config.toml
horizontal_flip = true
rotation_deg = 10
encoder_arch = "vit"
encoder_bias = "none"
encoder_parallel_block = false
encoder_drop_path = 0.1
encoder_patch_size = [8, 8]
residual_init = "none"
optimizer = "muon"
adamw_lr_other_params = 0.00096
final_lr_fraction = 0.1
Rows from block 15 of the encoder, named by matrix and row number. Rows with one number belong to one attention dimension. Each number is 128 + 24 x the weight over its row's rms, rounded and kept within 0 to 255. All counts start at 0. Numbers have three digits each. After the name is the row's rms in percent of the matrix's.
# q: attention query (encoder.blocks.15.attn.q.weight, 192x192), inputs 0-95
# k: attention key (encoder.blocks.15.attn.k.weight, 192x192), inputs 0-95
q.53 079:119156141103102145150103158122090088146096152142108103122132118109157157138118134123118113123141132156080115156117101124162158095151089153085106110157167124140069146158144099074083168134148114142099138145096090136108149101125067139140113134113135113120153081119133123146140089135122091144
k.53 080:151110101085131109127113109130137142131144085059134081113099124120116113114126128166137142136147119111143130114126116156146158146109129140120181141109124101143139098123113136144157124097108117099104147135156118094109068165134136130070134133149124164191161163132146141120101139085135126111
q.54 093:111115125089137160157108139120091141151139096134115129119156119146125142148085166138132099116157160109086101104086081161138126123151138130077085148204174099127111140124138109117096104153090179135116149093129142107122131113130098110169126131185141135095126071112103135100145128140120122130
k.54 088:126144176101097120091136116118130108114172104100172146118137122102127152110091133152150113097106108112108139133104133105142083162125117096159152099118122158122144117121135134127155088114068170123139115119153167133099172131154134152071169120181104137149140138122145120125148150109104137155
q.55 109:142108135121102105143127131142168099131107131122133137162128156148120131120121125107126124132080074144109087130141158129066147118148122152132109090145107116087135120149120167108170129137177094119122107131131094115116073127108111119072154155102140125140148160120160156127142105131132111144
k.55 104:125155122085155139143116129073146139137100095168134119141085143138154122102130111098078115197118136170091159118146160192160091112116074151112155098146139148092127105127134143175117129138092113143155148094152108111121148139118125121154135115107107111134114134119115146131105126118153125119
q.56 079:094130148130116128115152121149187158126150091115150126146146135141131123141144133123156089140130128128157111121113140118084131162150158123163137152171124101093140117118122163129143123140088135120179122110096145093166147145130180135133130124152149130136112159117148111138137161139154131124
k.56 091:121158113124091159100123179097154121071102131169149139145163175137174098151111107091117073103133132146114146118113143118136092100152100126114146110105130159155147123123169146131151118071116171113163129084155144114089142136126120130153163131145142118125123112144162137115135121129130090127
q.57 080:096176102139153158109162100122160138095146127145111108094139111164142105125121117132169167133156139111115129193090112106133097161120118137170156168116150152113130144119073109151080128059118121123146118103152160109119116163159174119125132123180120177141152158115096140124108117145086178132
k.57 083:123158146116106137129111180157128115162139171133139168106144166122167134171094147131142106099106120082106112099143104082103124138136119084148101118099119076153159150138159132077126121165172152145149145142154097085116135105143157121137133110135145135105103116155125102131184139103093122126
q.58 069:113148097164167140102183110137147129096186081136132109117145123151136146108152119138136128147151127100185119153114131125119122174121162124137136179131124125093121106112112132128113108087084112138176139115096182117155165149150188102162097112154155151140119157124083137131139136113122145116
k.58 070:152132120139094143113157162148101109101159145154139173120158148129160133154110125140111071073100121100143118116135137101133117126146123093132112138116135152113141143133166085108161116121144196146166143127153103102160118129121101134143110115147156130104102095142155114163149181144102108127
q.59 060:116141144132126167142164115137173129103174146158134132131117105198138145100085118116128122129082105133125133125157137124091127142132134112131133164120151156095118134131128173157123136072115103113155114115126120117106079156118158117141159159128109146099147167107093167135113065123131140129
k.59 064:135187111115134153169149155142126146127132123165119166123130156112196134159112147136145081164150109144114099150115188140141096098130080134122116069105140131127165118146143138151138108147155113132164133078166110097110156126128170191130161133119126121139146160148102120130125151124163079162
q.60 101:170068100092120117157132157120083117102090131121129107108102124091106140133107163127113149144153126158132119182146113133186117132109091159151144094120112155139099127126118125106115155127137101147095140158128151156102148098128098119118099101104121078137146139109157131153133093145139138121
k.60 101:141115104120169119136127093182126132169139137103135100094140120140125130127150090145117147130133128147147128108119122166112115163113143137123166181149119113127125126136094116095140130156138106129095137174159110096122077186135115098101099173121140191152099140126138170116136177116183158108
q.61 059:119164106168101128106174115124170135091146146153109113110133151181137099086153121134162161139146118131147143188141116086113127202137150112161148172084132127113140113114098126133110127075151092123131111115112148125133104154138190135110137133116149192143127148108091107126105119124111169144
k.61 061:139136129101103177164122171124112096147143162148107179129126149147203139162116153134138089137124107120142104100150151106088121100136127131143098132102120098139124183135168120106150165166188135100149165134140096099123110096117153141143103139138123131093083087138131111168123110141117099135
q.62 118:186144149118115109165141127159159125120149108139139137140099147165148149074157135109125084123110084160139100156132161124081131183179117126128112105135100118116132102124139169081134128128119090132142114144076103135116086114106120097126134134078139109151131122127096145142110109153145112138
k.62 104:149149084086142153105117119108143137142115088161113129167115118144196110142103123136122089160125125170147103129131150182151117085123126166107126134133158150146133154148150104184129151126085132115154150067120116096124120117096143144152136119127114140129127168136123141128130157124144072137
q.63 089:150110135101103111154109137109114180089133132132104122143107120133157133091075131132118117124136126168134121130182101147118110177125121106137142178119163123134113137122161168118136149115104122132088122127107110129126083106115132129144147151096124135123154142093124111118102074129121136088
k.63 096:117161157137112147154129151118125099128118138114103147139142135145157165142173120188126115138145127130084122162109156134103078100127134135110112132125153142145155162160110148091129136132154089102136170113142103105135134097134158157128118170139130136141144161146129149149109144135135111160
q.64 058:158180115104186130149131110123149119128166134159154130098121113181156147098169108137111134112124118111112118157092132117137110158127107131109133116114140162122133134131101128127077108108120093143140121137122120140107090156143133097153133140154143140166134114169072184151125117139123141123
k.64 065:119131156093117147089124115119132150144128111140129129124143119137164105135092154126153138106117138111106086107145096134143148138146115117132062102108138094149131144150147073176137111142089170154145147105118126098114169114110145119136101099106105154105160151133129107111169178074089105131
q.65 081:156103098155118105134150146118127144122108117093135107128124132121153152072176073112113100154114141140156133139139102102131089174116124087169099124094128124146159126116129099096137118152117087159133137123127143139124110086161127102127116118119159131155124135107139137135111136132111119113
k.65 086:118119139135171162140102097160125102123119146154110151138107087147179157171106122131146113121149110171112093123159111187107145123128160156145118162173135121125135159133126119117108182185165114133101185131110084124121119131146155092122116151144148107106090134126151127157183158094102147142
q.66 143:109101123161147081110113128119099112131100140118143145153118141150085132160142109129078127101135137178125161125167151130154145161117137117126177124070098148162127093142150192181175136149133161142120143126143102117143141092156165147170142092166163117153127128159146113098139146127127093091
k.66 144:115099162107119153151134113113110140162118104126158134119170144121098157149162120130141148119137141118082131129091080117168114148160114123107107114113113120152068160100117137137155139107120147135098133097146134145099128125111159091115112136088144115157148089128167131114139147133146155118
q.67 068:159093099099128106173129115122128169096125109140129127096111133135094101128120174129151166128175105127149115172087097147146093189149129128196127130166087112135148134089081129154105116089128150115131118104140191120127107138121147120118136104148111128135135141108107141124110137166110183131
k.67 071:118153131149146112097112151182126067186155169161126160126151140152163132155115121117116108124075111135159108106097142108087079139141169100138146168126128124132147148150140132084103147167142123122137149183132124120126128104117110134147132143155124134090080156111096149139171143134115137119
q.68 057:121186156121109134162126143164141112144130097168153127126133144122141142114182154106142104144151114135134103182095152114115159143179127141099102112169104092121125118114097106090120131132120106117146123142071133126139159125156138118137122122117143089151122097123105094153156152168165125162
k.68 059:162111084097112130114139125115149130115132100148143101142127153143137087116088101109147132099117114115164113081115148127143122103143147123110170122110123155136123106116175104163152132090095193114154148103142167144074089150110119124111147117122120154130115133126122134127104099134150104086
q.69 133:123100080110118140161119157140125127116104129127101120086176159099081116126100144115135156148149119083089083146097107130143129153127140130156099115150117127112154140089068117112123120140159146118143114117127171118135142135172126122078134130169129101135139149121125137102134129153153151150
k.69 112:095125150157163124116149127132119120107133143131164123103101142133125158087134128100134146104094126127113129081134142144114064145137120116137135102147131146063126153157151123103179077181137149103142128137131122118074163135106108129108101126137130145101086102098142145145132199106189135091
q.70 103:154171116140142118141141116165160186091150108147152130097109094137144096089162169130117132161138109089133116159116136149115109152121136123160125130122087147141161105101092102128105117063113112110144113106149159154099089166160153114122151127131133135131118115153096133121092145142133189133
k.70 108:129147121152143114120150131149121157148115145154100138122123148125137117129125117122156150134093141113152091113150138115122119131111160140128102125176145134104133154135136093113101151170152128149142130124106133150126154079089134146146123128112128127086092101134038085163147112137161094141
q.71 068:099158108171155119063158110147137114097131124082099126121131091085126077092144119148167137090130112111139120158107165141164127108137108137141149090140080115090136115132099137119123150124115133132153123155130096113141148166118123115092105088128100156130122148115109105123088137160105124104
k.71 084:148093135171131091110122129151114124143097185126133122128114118115067160136129154113111121091113138122137139152185074103112162112095142098141084144107136108137125105123135133108118098129158137116082100131121090122157097109125129102140138087159165114119107149122151116118128110143083141090
q.72 057:131091132079105135137115133106117163145105125137145144117144124091113127165120157137130134139138154107158147066115115102114096111116140119158123130162132113143156154105159087130096124166098170124143136115130170126160175113163089144124134134136109083118086107136179135149133169123145128156
k.72 059:130117120147159110080084124150155115117159110118114101159136113130137089135095117103134140143162142160184150136102117130107160131129151153121158160135099124155139136122097113117126141101077106150103072160108181176134119133104093097155127150149101119099127143118112113102154115139146109142
q.73 121:164115102122150143124158153141138116115122108109120141108137138138111114075149143118126141125137146129116123161110140156162071157129133120140105089087131130143136120101092091107130127130140104118132114179130139143079080107083122098098115118088099150113147129114097112135118100155152152147
k.73 125:134153133138170119126154105132123153145129159174167141115086090150145144136141127110145139119143117163157065127151102118081129139094140161180069137152150122087148112143125142116115118163169111103134109114077129119129127110171139143151138129131141135105130156123114141114135090122166148127
q.74 070:156162154134148131142145119116123095151137102111138127137156142104138132095204099103118097131114139144135141163124164125099138148128111135081098098096126118140124116106131100092155122169108095124128125181085151149129145089132140100120108138106132089150097115154130106137149115128175071146
k.74 067:166107118115156141141145111114100146097150096152204129118100083115103141111151143124140153112172102139123105116122109138129172125123149135144118165142145162096113108128126110142135143165139134131136134123088134166146066145148139058125100099080156112116132081139172134143119128146171153103
q.75 064:114116118141118137108116136092099146102129150142107122104115109094132106136097110148127161146127152127157175099195106124178118110079149090156160186081127153143130134121151117143125157105131147113114126134148146164149165132119138160141117117089094112107106135124143099129111115100140133103
k.75 071:115115119194126125151149147171105132097142155090089124125145123126110136144194129153124140130164123122179125152122151115091164128142145141109111154131123103141117156146104141085145141134204067104106114172087115130167093114121120147128095162120132116149140121129112137149092126153150125132
q.76 073:094144128133091135099111125111116131136101174139103141122129129089127083126141097135124180155111138108118150111163107119136125091089132112144122134100141142165152157132135080164117142118181148111113134127169126134134155137154116169090147141115122140107122087148139111121114132097126143138
k.76 084:139104125163164113189128141153106132133140162116096119138083114125092139129157137111130190161136141116155126125130127118117169145139133142127131134141100090080118127106134126123119162143172075115109121209087117191152125124105111131103118123125120090135105093105090100150115077130145131138
q.77 071:106141152116099129129111165163117134160101118130135135142098128138133140129131174118125085126150145141089105136105114135155143118184124127097107096162136089134126117152141126084123143149120140143120134126111067109103135115111080123154122118117164150124145067097105091124126151157133117130
k.77 070:118125129100092135105126110095160140129096104108132107125136135154139125132073104122160116111120125142135123142130114129146112118117135149139161113117134155165118100108143171160140130069099149079116118067151158112062127134144158177098179139179118167171148176134135141106119066107111111125
q.78 064:130146092144131119112161121102130118115134097088105111121173154107153135091166086129152139118157133135149115152096129109117104158092122130123133135113144130133125150135106083086126111165116075149128135152114165129144129104148166107112118149138132123176118151127141125143129107131112118144
k.78 070:136125153093153139149096135132129084129154149138158150141071088125137136132140130115125146107146119121082114091148096147113143144131141107146097148146122108097141126126151089120131143154135162157120179157133105142152132121135135047143098108124140103085092091125165125152165158124089160095
q.79 088:097133169133103112110118113143143148111142129123131146162113116144144127155084159146110110096126086153111112097137150164099160101169117144127158125170111132128082112173160188141138166084135142130137122112136073116116086140093109153134164129117122152104131123126142132110118094121107113130
k.79 087:127151117076106090149127151100141142160114109106105116155122185131110117124152122151110139174116140115102161162110142112189082113100102142100163088119124126145125100119123157142127120050078122127133134086180137127121140089091147162139160129127121124160150151123082115127108086142142094129
q.80 138:128143135136114129115106147070104151135099202129150131129117154100093132126118166113090139110154117132142161127116131084125194107126100125093147108117131116153153144155156163132136115186143109128071099098080081123161140119107106156097148163077104094125134165141131115135077127134147107134
k.80 128:156116112118108147193118116098126119143111105137094080137132110171135110092093143115138139173135143120124132172117119160127130109108152155129110114097103120134095143083129102137149162122093117097095137141166173148130117134099110144137114145166143173105127138135120147112125151152117085120
q.81 076:144143144104113111152085143168090123133147107134113114142144130102168143098143134144130112114149118096101120092142123178147141109143135115085098130154120115154098118099169139116112113157128165124122123150079129132133142138130143120121111103101106126097114058156080076173104140159136125121
k.81 082:152126093197125106096160122123120133079122119118134117141111095145059115089159129169150135093109133118183119141152137126127116113087165130120123149146160144117133132126122119126114127119131120094110112151077156156160132133122113148086142117140120132113130138131114136131088120174108141124
q.82 094:114110120140133113133112148105091145164093148112112114107130133099133165149123135138118130126178151109119125082065077134187143101156123112151117112183137071153140157128137079136112141146155166135123149081111134119150178117124101141153107124168143151098131084122106123118124150129113119126
k.82 098:123099135139123115105118126166125101115153130093117107099141093148129118147087129130156091100109112143144110143118103130128148166138165123156159169125102130154133121107129161114123144117136127083081163177134130131091110132134097156075150137188125132160145167098145142126148156083060158117
q.83 104:146135105104152171149135128129144148104151137158126136089126110156101101096122127116139142146129163110137147188138123114166084186105142109139132147080141170133141128098091104145088118099086129121144119143148159145104128144159150102144128109143112119134132137132095140110115139147148184145
k.83 102:119136154160136142124142110160118157149123156147126136128160143111149153146104150130154152098135137116149073112129124102090125122144127133131080112103132109131152182166131092110155104168160137126151087100092137120106148125134147148130122139106133154113130130134130091094152120111177092162
q.84 099:151146144056123197175114144115115119124125155159104129079160135117123094133094152119162152111148143120119128179099119121137113149117107157119141131131164144115114162116089099125083140129124135108120113159113159139133154131114113126108108137121073089123149162127106138140124097148152162154
k.84 097:147131105148125107099123111155149138134136141092129089122127119105124125108133146129140145118134129118167119112109131104075132113149139098138107146092120119149181144189108114117148080144135112100148076148102137101135099153133113136126109125122125163126163155130136132090104157125160102134
q.85 052:105119123092113123152124123121106168138123111139155132099136118097120112165142184132144144144188117102126102141044090133130114135141116150147112126208120108139164169112096081151087128124113159133138148085149186101146155107160103129148131125169144123141112097136120147117143161137099137145
k.85 056:119138136120134091077084138162147073154162138112138123130139142128117123140088104106141150107076125113147135100096095098118110150151167087132175151125102133126144096135133132133106142116092160141135131203131127160108139143106117103104147119166124126114111131117110099140194135105090153119
q.86 131:186158171176149155136181096108165126132157119106105125117144096108187139107142102112128114122109121101154140114102152126080127143124098152140136111125122151106086126137128099135147156084108086132176102138085142161123131101109144124126109150115111112121104162148127137144112050112127117152
k.86 135:154146085129148085137134104189121178147142128119147107127120117088129124152138145144139119122183108143151107152125136124152176107098144120148115164163125138136145103145114131122097129146151112156142122099130108100159076094137143091154117110104144130106159128123094126134086129155170128131
q.87 116:165101147089119129189092142111088155165129121147151137130130117153142154147105142121100094111126135120102135085108111126095128122109121131081098127170144122164138154125155109141108102167119160146111137093136138147117094092163079123153148145163118099124104086144120161124134133136100114150
k.87 124:115129139107147114093095093132149121154156069107122113159113105106107116096095130156172162156115132125135135132109133149149122135125144123124155113157129135132129141133103110163088140151057139164116111124116165170116173127130136107118133118117107133111148149114087100115169156125119126166
q.88 095:111160100149133117100124108173146152110162080124132130128129131138131094116149144121161124129167117105139125152136142135126107163130156124132165155129100107131159088109119149129117098111088148118153130122137164112144161167173182113126124094148146138155116127145104097119111198148111167105
k.88 086:137115128171090119103132152142124097121104155159117170130158138146118132134116117134126115076075144086149144119154119080117101128148159112123092152133128131137111169115167114096130133122151167152132117132106138147150145094123137130138117118139124120075082082145121093137153107179095110120
q.89 128:103102093082154124090116142145117123110130087128140144135087085129109130150101154134122143148108147135125090121168133150162082058087132143125159130142140147096132096155126134092118132136079121142112149150212104136099124138114094094142120131131145103145145126118173157130145132128155139086
k.89 117:125158155116133133104136135111158172105102118140134124098133113138125123127135084120077138138125186147087167126130115167138119199112072159105113115150148148119155105123099126132128091086109132183119114108159128107148163152144121123151116147125115139155135131153125139115172137093131130116
q.90 096:079183140179138139099142110102155092122136166139104118113163118158156111149115089145145149107120118126071138117112123119113164100128101137135145149120159151115075133160120145162106162081191139119132117110126096121119106164106152159110131152153117186098128130148115131135126079114095114146
k.90 088:133147112079089122166127177112115162123161112094138128111106158096122101147157167136150112156152105096107121126128116105157161140110076100140112098100124054164137114138140161119133114123165103119129153135149096088121129097135156133108126100110134110165161100139129123148090137100111132116
q.91 068:144138119147147136131163110123154118135149137125137113161133122162146155092138076098128127144051119114117141141148159089067119128092118126118109147096132149108171138125130148146155103142118090142141131107145124121116072122157154100090145140133116129134152171141125171128125128121116112104
k.91 074:127158134132163171146118135119120149134081120170143158121114126108142158134089146121122114144152141126073133144179125168130131115122098122123108100149148127097139119131131133123095144186147124178144134096138106117136164138158160114141151096109162098103099106157128117136163170117124127173
q.92 064:110086128102114183166133170139093132169117115130120117119142136117086143143123161103160100146132154131111104141075088123138098142144155134129060130178135100112158167108110089135123123161096173128138145109128160107148172079112086119165100121161106098125151125098101137101147150139127116148
k.92 066:106158143139138124069112107163144109101139106108170120119144126114164163149079119094130121097124107155150120119096113129112114133164128106139165119116115166114161126149119162143162115135130135099134106128106134116085140161132127142087154115175143120160145168106173126125174144093132140134
q.93 118:107135108156175100098104106083113112125092137125145121124113113121133146154116072116100151129135163138107167126143136093160134076104087113150181142102140140131135117145121125105125147144126111144095113103164107147127130144161125117106119125159128110156133146125185133139133130153125107091
k.93 118:124108143127120153176118167135114140132126115142147137081153110132122098141115137142139127119149127108075141122123083143121161169138119116136125147127127090190107129094120147079109137145152121174100161129151136102130104116184141081146113141087153139135139127167142169122166172092100154085
q.94 060:120061129096116134138102143133084141132083132123138128133106121100079138179092173125106142154150155136121136142130102161182131097104117156130131089147141162163096135131136106169127125130113153125101147130177146129104162111149104150158129112168142116113144104114169130104151131125134146137
k.94 063:110119125126148111137122097163132141173144138107149110094138153111081141121131093131125177135101144128113132119084134116131096185134139140126211140139100146109135111102086142112118126132125141145109109165166136144089130186140120125089143160105131163166131112132127131082138099124177161136
q.95 090:139169167116099129176115150114122135149114141167155123134120140109148167111163124113096100151127142152143149145133125096127163139154121105102097132112132120164121149118147093090122143149135095123108120141056111159130136100134118146146136147088129080127107083127131093164133116135188108151
k.95 092:142113101100138154167142125106129143101136096123125095142126125150155091116128121136173157135192106127148098108091164156129156098129154163110167118115136141133113114114155107154147156096115132091133162107132180160079084151119132133104135157109125151142136136123113156138086108128176103104
q.96 062:135110158083144144131115119118116126110112130161163132106164155142138131112101125106120136131107110097175111141160119153079141109156122113103171126119144107133124072129119181099138126146118097166080144154125098122157100078101124137113162140125143106123140139159170118125139132092163093152
k.96 055:114147141123145110119168123092133148183141109137084113133113120159125171096125112110149129123105124182107138107113110137163142126136134124133184110141127168125133117185163125164120107138111155123146126131138146142117156069119132135123116125150137113164139117162164143133145156121101135127
q.97 095:162115137165123152148157097123157121129122102121152144159166158120091118136097124128146106130119079101121166135108113116149155147126101149125166174143102138144133157085149136105133139098136183144126089107169144112142133151148107127137136113151124082127072104154163125098105158117073138145
k.97 099:122064100160152108116151097131123097143111119135137142158107170082121138110164106157142123124154098178129095124129100158122131122131126173104110133138122128117156081106138116149127120130127150109150107155099145086116126074129119113094147133155101124105143149124091131129168102141122094163
q.98 072:138163133147137123164111128101139104124137064119148155129131130171118118132055163116141098175166120164105121105109141133141113163122115165118103139123104104146186147147138104129150080146138139121146109083140111124123119163107091118160138096117114125100130124136102157140140209124081145144
k.98 073:116109105112129162134136118156122121159136133160105130140100120151124128192173136142125131100102155163105106127140106161135146127156184140107112162117153133127123151116150116149105140130169132110142132178093151100146156089094128141079098142150136081129163126126132104128198054143084095132
q.99 113:139086136088113099105145118117094089087129071111158130130095131132177138104156178099157146151137110128141162135141144108103129140122077158097105137103146126125174133152140109156112126104104115134178110095170094125076096119127125112154140125138139164143128118150119151140169133104097128191
k.99 124:164153143126114122142074127129144175189165080106122115128154133111142116142125139129097070119105129146154158096130129149093141096168123108148113188097139123129110141146100152092084099131152131105093103115115161134143125119128122188134096139101174131110150120138153118101142083128104117117
q.100 090:106128122154150148133140132179137122134122132136101130122153119097079138089143086098138149139088130114144123131113120163139131127129147141144127087150141165142126137087161112150122114128158142119088103177127150116128099116144156127120135165110167126176122195132134091089130140130121109064
k.100 080:098084127172098135109169123111108118090071146127160114131119122139131139091127094121138167162157132152145145126164145176133110144064060112146108095153161139144154153088137145111159162158128125138145149170152148102095133127115168184136143124140122164129113167113119134153105139141138134099
q.101 094:139084128157163146126122110145100143116123192153114098133152140090082140124117098111131161101146167109119134148079120102132147147140119116154121128156128150125089142136122123139149157125150100133086145151114184102123187141160137132110109163091115134109129149110140119097151138106140096098
k.101 098:121096079124139111123116144171129123105094121155128063127136160094116111104147105118155148156169143101164140137161126096128106112096142122140122112135103123146143083146123095180156095133072102132181154149160089139102113131175123072143140100130144154153129120120158127148096152104182158132
q.102 115:155099131119122147116077123167126112125126124148135158117148177122106139122108125129133151152123134051152132122143157133063141138135139115091182092122145112108161118121116128110128136120122127143082141098127137087156164102166099159083112149151140113137106147127116136114154136120147140136
k.102 109:114125131117120109139145103123122162179145150100145110146164194151114146151149119143126090087143135165119135134121200143152103088117145158121135078132116144135150149172143088161168099118110135122187146160141092082093113125141134093124092140101111155137138126122133157125124109122157131125
q.103 122:129089104124109128097117133136119131150128125120114096129124139080140112151204157187100122111138135140080106124139141107108120120138166110123136088140105123118111121098114137111098109110122158108124118095102111134158189106168132114118110119155144081132161126116070118108142075144170155154
k.103 107:108125156155131083182101135109095142081127119109142111156172125169141121143128109103134132124162135096082153153108182140071088142093103137116137125155114074116119140121079111094153156126141106149141164139157078112143095150138129110126134141131086147131120092108096166125101173146147149146
q.104 043:138178168086142118137119149104132126105092125161151178099135126158154116093042121108126121118142115145153121135159127142131123116130117122110141124124152099099152080151146174115142095168106104178097166117132068113147093114078111113149143108084141143148145117118145140129125124120138143113
k.104 048:088177124113148141139129100095185117142149144141098140128090132148108149104140126134151129130082127186101111169131104142161141145120129134124147142140185157128098152169169144140118155153088131141091158120131137104136161094087116158099139125162100096158153121140158093124120078112114079108
q.105 088:133150076150114104088146135131102097145128117127094146130119165073145178098158129127133160134104128110112162107142161192116151099130101120140116095140140130122117142087168128117116106098148187131155157130130161093119105148117164105158113158105124169110125130102115121120142099103112143104
k.105 090:146171123146117126154127105121096157132105140093142136132134110130138120065123146140087110148121144098157186120123158154164094147140091103159104146140169078149113147119101108094120157146103100139083126131129163117147113150094168182143134142085148161104139174120117123153076108132176128136
q.106 086:130134150155162159141111112143166115110097130122140157111144122091118151124090083136150161105134141105166146127103130157140098113137111118093170122117149146126120138140131125138145128146122116158132153122122154121128168130166131153143132153128104155121104168147122114080167156147139082089
k.106 090:127080085107106144124116124176119123156128118127139130125112149149103136142189117157136107125134131109135091100145114119157146075126154143139084093141130144115157097132143125145145095126161136121128121174162120131163126157093136090103125157082167084112143148111117138112116105116106117076
q.107 120:122189139129056098129093145132154125150159134091143157108098132141150123157146115151133103141138104143093120108157162116138117134086133117103123112097135120092147126141115128149106127122101170108190150090113109131138115152121108121118101109162136112157133134106085150156122097159107169131
k.107 112:135190147116136141145104107091122152120146137077129147114136150146123124180123185163121083095103140077107096170108175108118123129140124156112104129109151103092104153132114129065102157101147142149093148113117100088103103168093108142112128163110114107142120111105089125107122084158151117105
q.108 104:102120113144160164136118141128144106129153096148106122131141093127176141086163080129141123116088132149155118101115112182112078119149159122115147119122138131153128156120137142116106081141108115112125106173107134152126100088121142148110139158130077122136130156170120097150149132159148107117
k.108 093:131124162125113154120135129140121146131116130127147140106149099173135146147102111115125159121128168081110138112125135132104141145141129137106080124125140120133123150094126111109127099106183156121116119117159113132119174171099161157113103125179122119093119151154138124140126205126065149107
q.109 103:130128085108126102072110149142143134140113103082096134109111152119153137156136184172124118163160146127090124117123166131116128127091129122154127106123094108149152139140099080133142129085155123095148093074108153141122163138169117143151131100167136131099146122136124144105116127148136141130
k.109 099:114103112125099133151135127144101165138158131118141152173167117160156106191165138141098139072141122125103128096123132123105117123159125149100101148138117105120124177112118134102130122154199130141149142182109108135154100129100161109092113132084124122120138125107083149125139112149120135142
q.110 069:137120163098128110061138117129104133102096140113090147113127138116125160163096161143125140120182157122133137146106166101148113142095103131172086126131106103074148143145134104153139130099136125129160158060112126117146168150152116091196091079117170165127146119098098149111146133107137156121
k.110 071:171160074145131124164107141143174091108142126136129135173127152126144077137145123122129153108129121163088167163150135125152126119122145132151164151145120118169135116159127147131155124140080066142122152169121114162134080116120119102133159123134116147129176093094131106128089109123165140109
q.111 066:114142159130063104111142128129170142136127165114108130106111140108136135122198077149146111099097085145125152140162118145132149109103130096142166135131146137119068116080145150115090150118098172135145133166114153115128102136122134110127091137142154101158155110112152105116100056122142167087
k.111 066:126170141177160087129146118088131115090093117103146156126123146106135145094084134159122126137130120069109114166112152093125110154100100156128117124110142090106120128147101138078142140152136104140107148088133117092131104130119126126112183126148089154118143157122068145123095146133170132128
q.112 076:111111158161173152135112125161098142126143111108141170104139128125146141125079112118148137144126146126145128105122136146137144136151089111090135100097142108168155109141151140143154128107142103170140131122116101111136111130151142112133142141123099115130123150167114141098184093099128083138
k.112 079:117154105111134114138103100144178184182120100127138078134138123152095154143177157127148103110131155127099151122153121124121138079145143103147094140138155113104115114152110125136108090151098129126094141162163157145102129116093144118094109138125179118117181126112142130111109146129129120115
q.113 074:113113153117131144163149130108173107100151119117131131119134097161109128104138120103148137128104119142164148127147104151115133131144141126117176114122116120174107114132131131083141135139127097137084126165125156182129079095125116145126163163144105111126090109193179107140110152159149086131
k.113 074:082106141124121139080164118116121108155116115131135164115121130138125143154144109144131107100142089141096129086125092117140116123125146164101154138127116146146125125113154131131125093114162154119164128140121124104129184105109143105126109153161129118132128138156154124149181143123096128142
q.114 151:108154161157091132134121125128164106100132119122155101150111095165098119122104131096182152124148137168139175134137106080144113166133071149090124159130126155166109157157165084127134132137080143131134121116119172148090154153111108132136150159093097142140110166113150101132114131158093148119
k.114 151:111106115126102147128088139158114108145098068101107104146149141081097095157143135149125109131134132117158106128124143130109129109105140112127116169126117115114145155113114157160117127114153153110148133103130140101133162088119144130110148133127143140118153110171160111101158079152143128115
q.115 076:107131163127112115163118125090127118120148168161130114126118130168116132101135063084153111107099127144153126132139100124163137145115120130148113162140133138132106141120126142141120129153121135130118157197096133103122074114101155113116093154104143141128125153128156112173097156115112098113
k.115 076:141157099153154114104157179109133084105115131142096119096093142092143109100094123127165139171123120095165120131132132100125104158106115161124116144119124142141099089158131141162139121134101125118157141113109147123098164103177118160155160113182136164173134167152165106141155134108141140129
q.116 082:119168174123136134130150125117132132106117158112119128128121102144140144119131081086133161113101119137163172143144099118177130134104117124141116173125137156117077146133134162120138140131112083139139175139134136156136104134106130116167143140096121147157094127132190110142116103120115106128
k.116 077:145145128164130151101159147108152079122116112123097168113089120054099119089111129104147147140103075142143159121123082093182141105121071109138151126145134147137137097124144165127108146086086145130105111100132139164120134107104098134156160139149136115144147117159135096129147150133134138096
q.117 103:141134160081115115093101124129151154160073156147159122116124149116134088173104117140100110138147123105131092165125141128098129100122144135130141149135145137115121081118068137130128174133128109132104131143127118133120169127113124164128154081148162113082169142091169133078126139097149129110
k.117 106:121093141108120133128172147128106134132154143141090117110107141138134149152145126129121180121116107147147058131108123104146160112137127134140159061131074130092162153142141149144145140175173136140148143117111130138175107112142098109123150132063129093129135113111091145101108084126128149139
q.118 118:126105187063147169096124127122155092109138099117133169109157102167133170131123128097161150118132129118193134149115137127082103146114130166164105112111139130110143132130108142127128127150141067144148140140121170155137109081099124123146138110152125153136129159168128129141140172115144115119
k.118 106:154150117106142153095171140091161119160134156117144125152108143135168113119135124104114151078102131165080140129127112121199130120151147146139203134122130151162123172143157111077121092111130122112168160146098096133114119109101141134129131099170118128133133126126144136163137158116135168107
q.119 063:142098133101151128133141110123108109111106146147125151121143116099119145124103109124127136096139145105171124158137139125112121103124140140118153113121152108108175094142111128141116131142128130143094141139130097131131152098166150115106102132168156126194128125128089121121147170147154128086
k.119 073:122139120120138108123115132141158130127147154107184114138145204158155123137165079168132087128164118160141101139126146132101117132105119153121115127113154114162095119121135144129152098150120098138124161156122100101115094176154146139119129096106104139145121139097160139148085089067132108111
q.120 095:121118095128147155123151119107102133133139119131134111167122068144137101160117176147088109114159165161110119132079119091142088140127140144153063157145104143138131165124099094145130120149161115115143094098137149150106155149103139150128134083132112160089126108106101154143111158184118126144
k.120 095:134070111077079161103086150146127126096138133128142122100156104102142094140121141095104181159118117136147116116142091120105144142149161103109167126130092148124155131080115106113108148097147127140129093127095136185143136161151115106163113126109137100109102118118122115114126170123113134136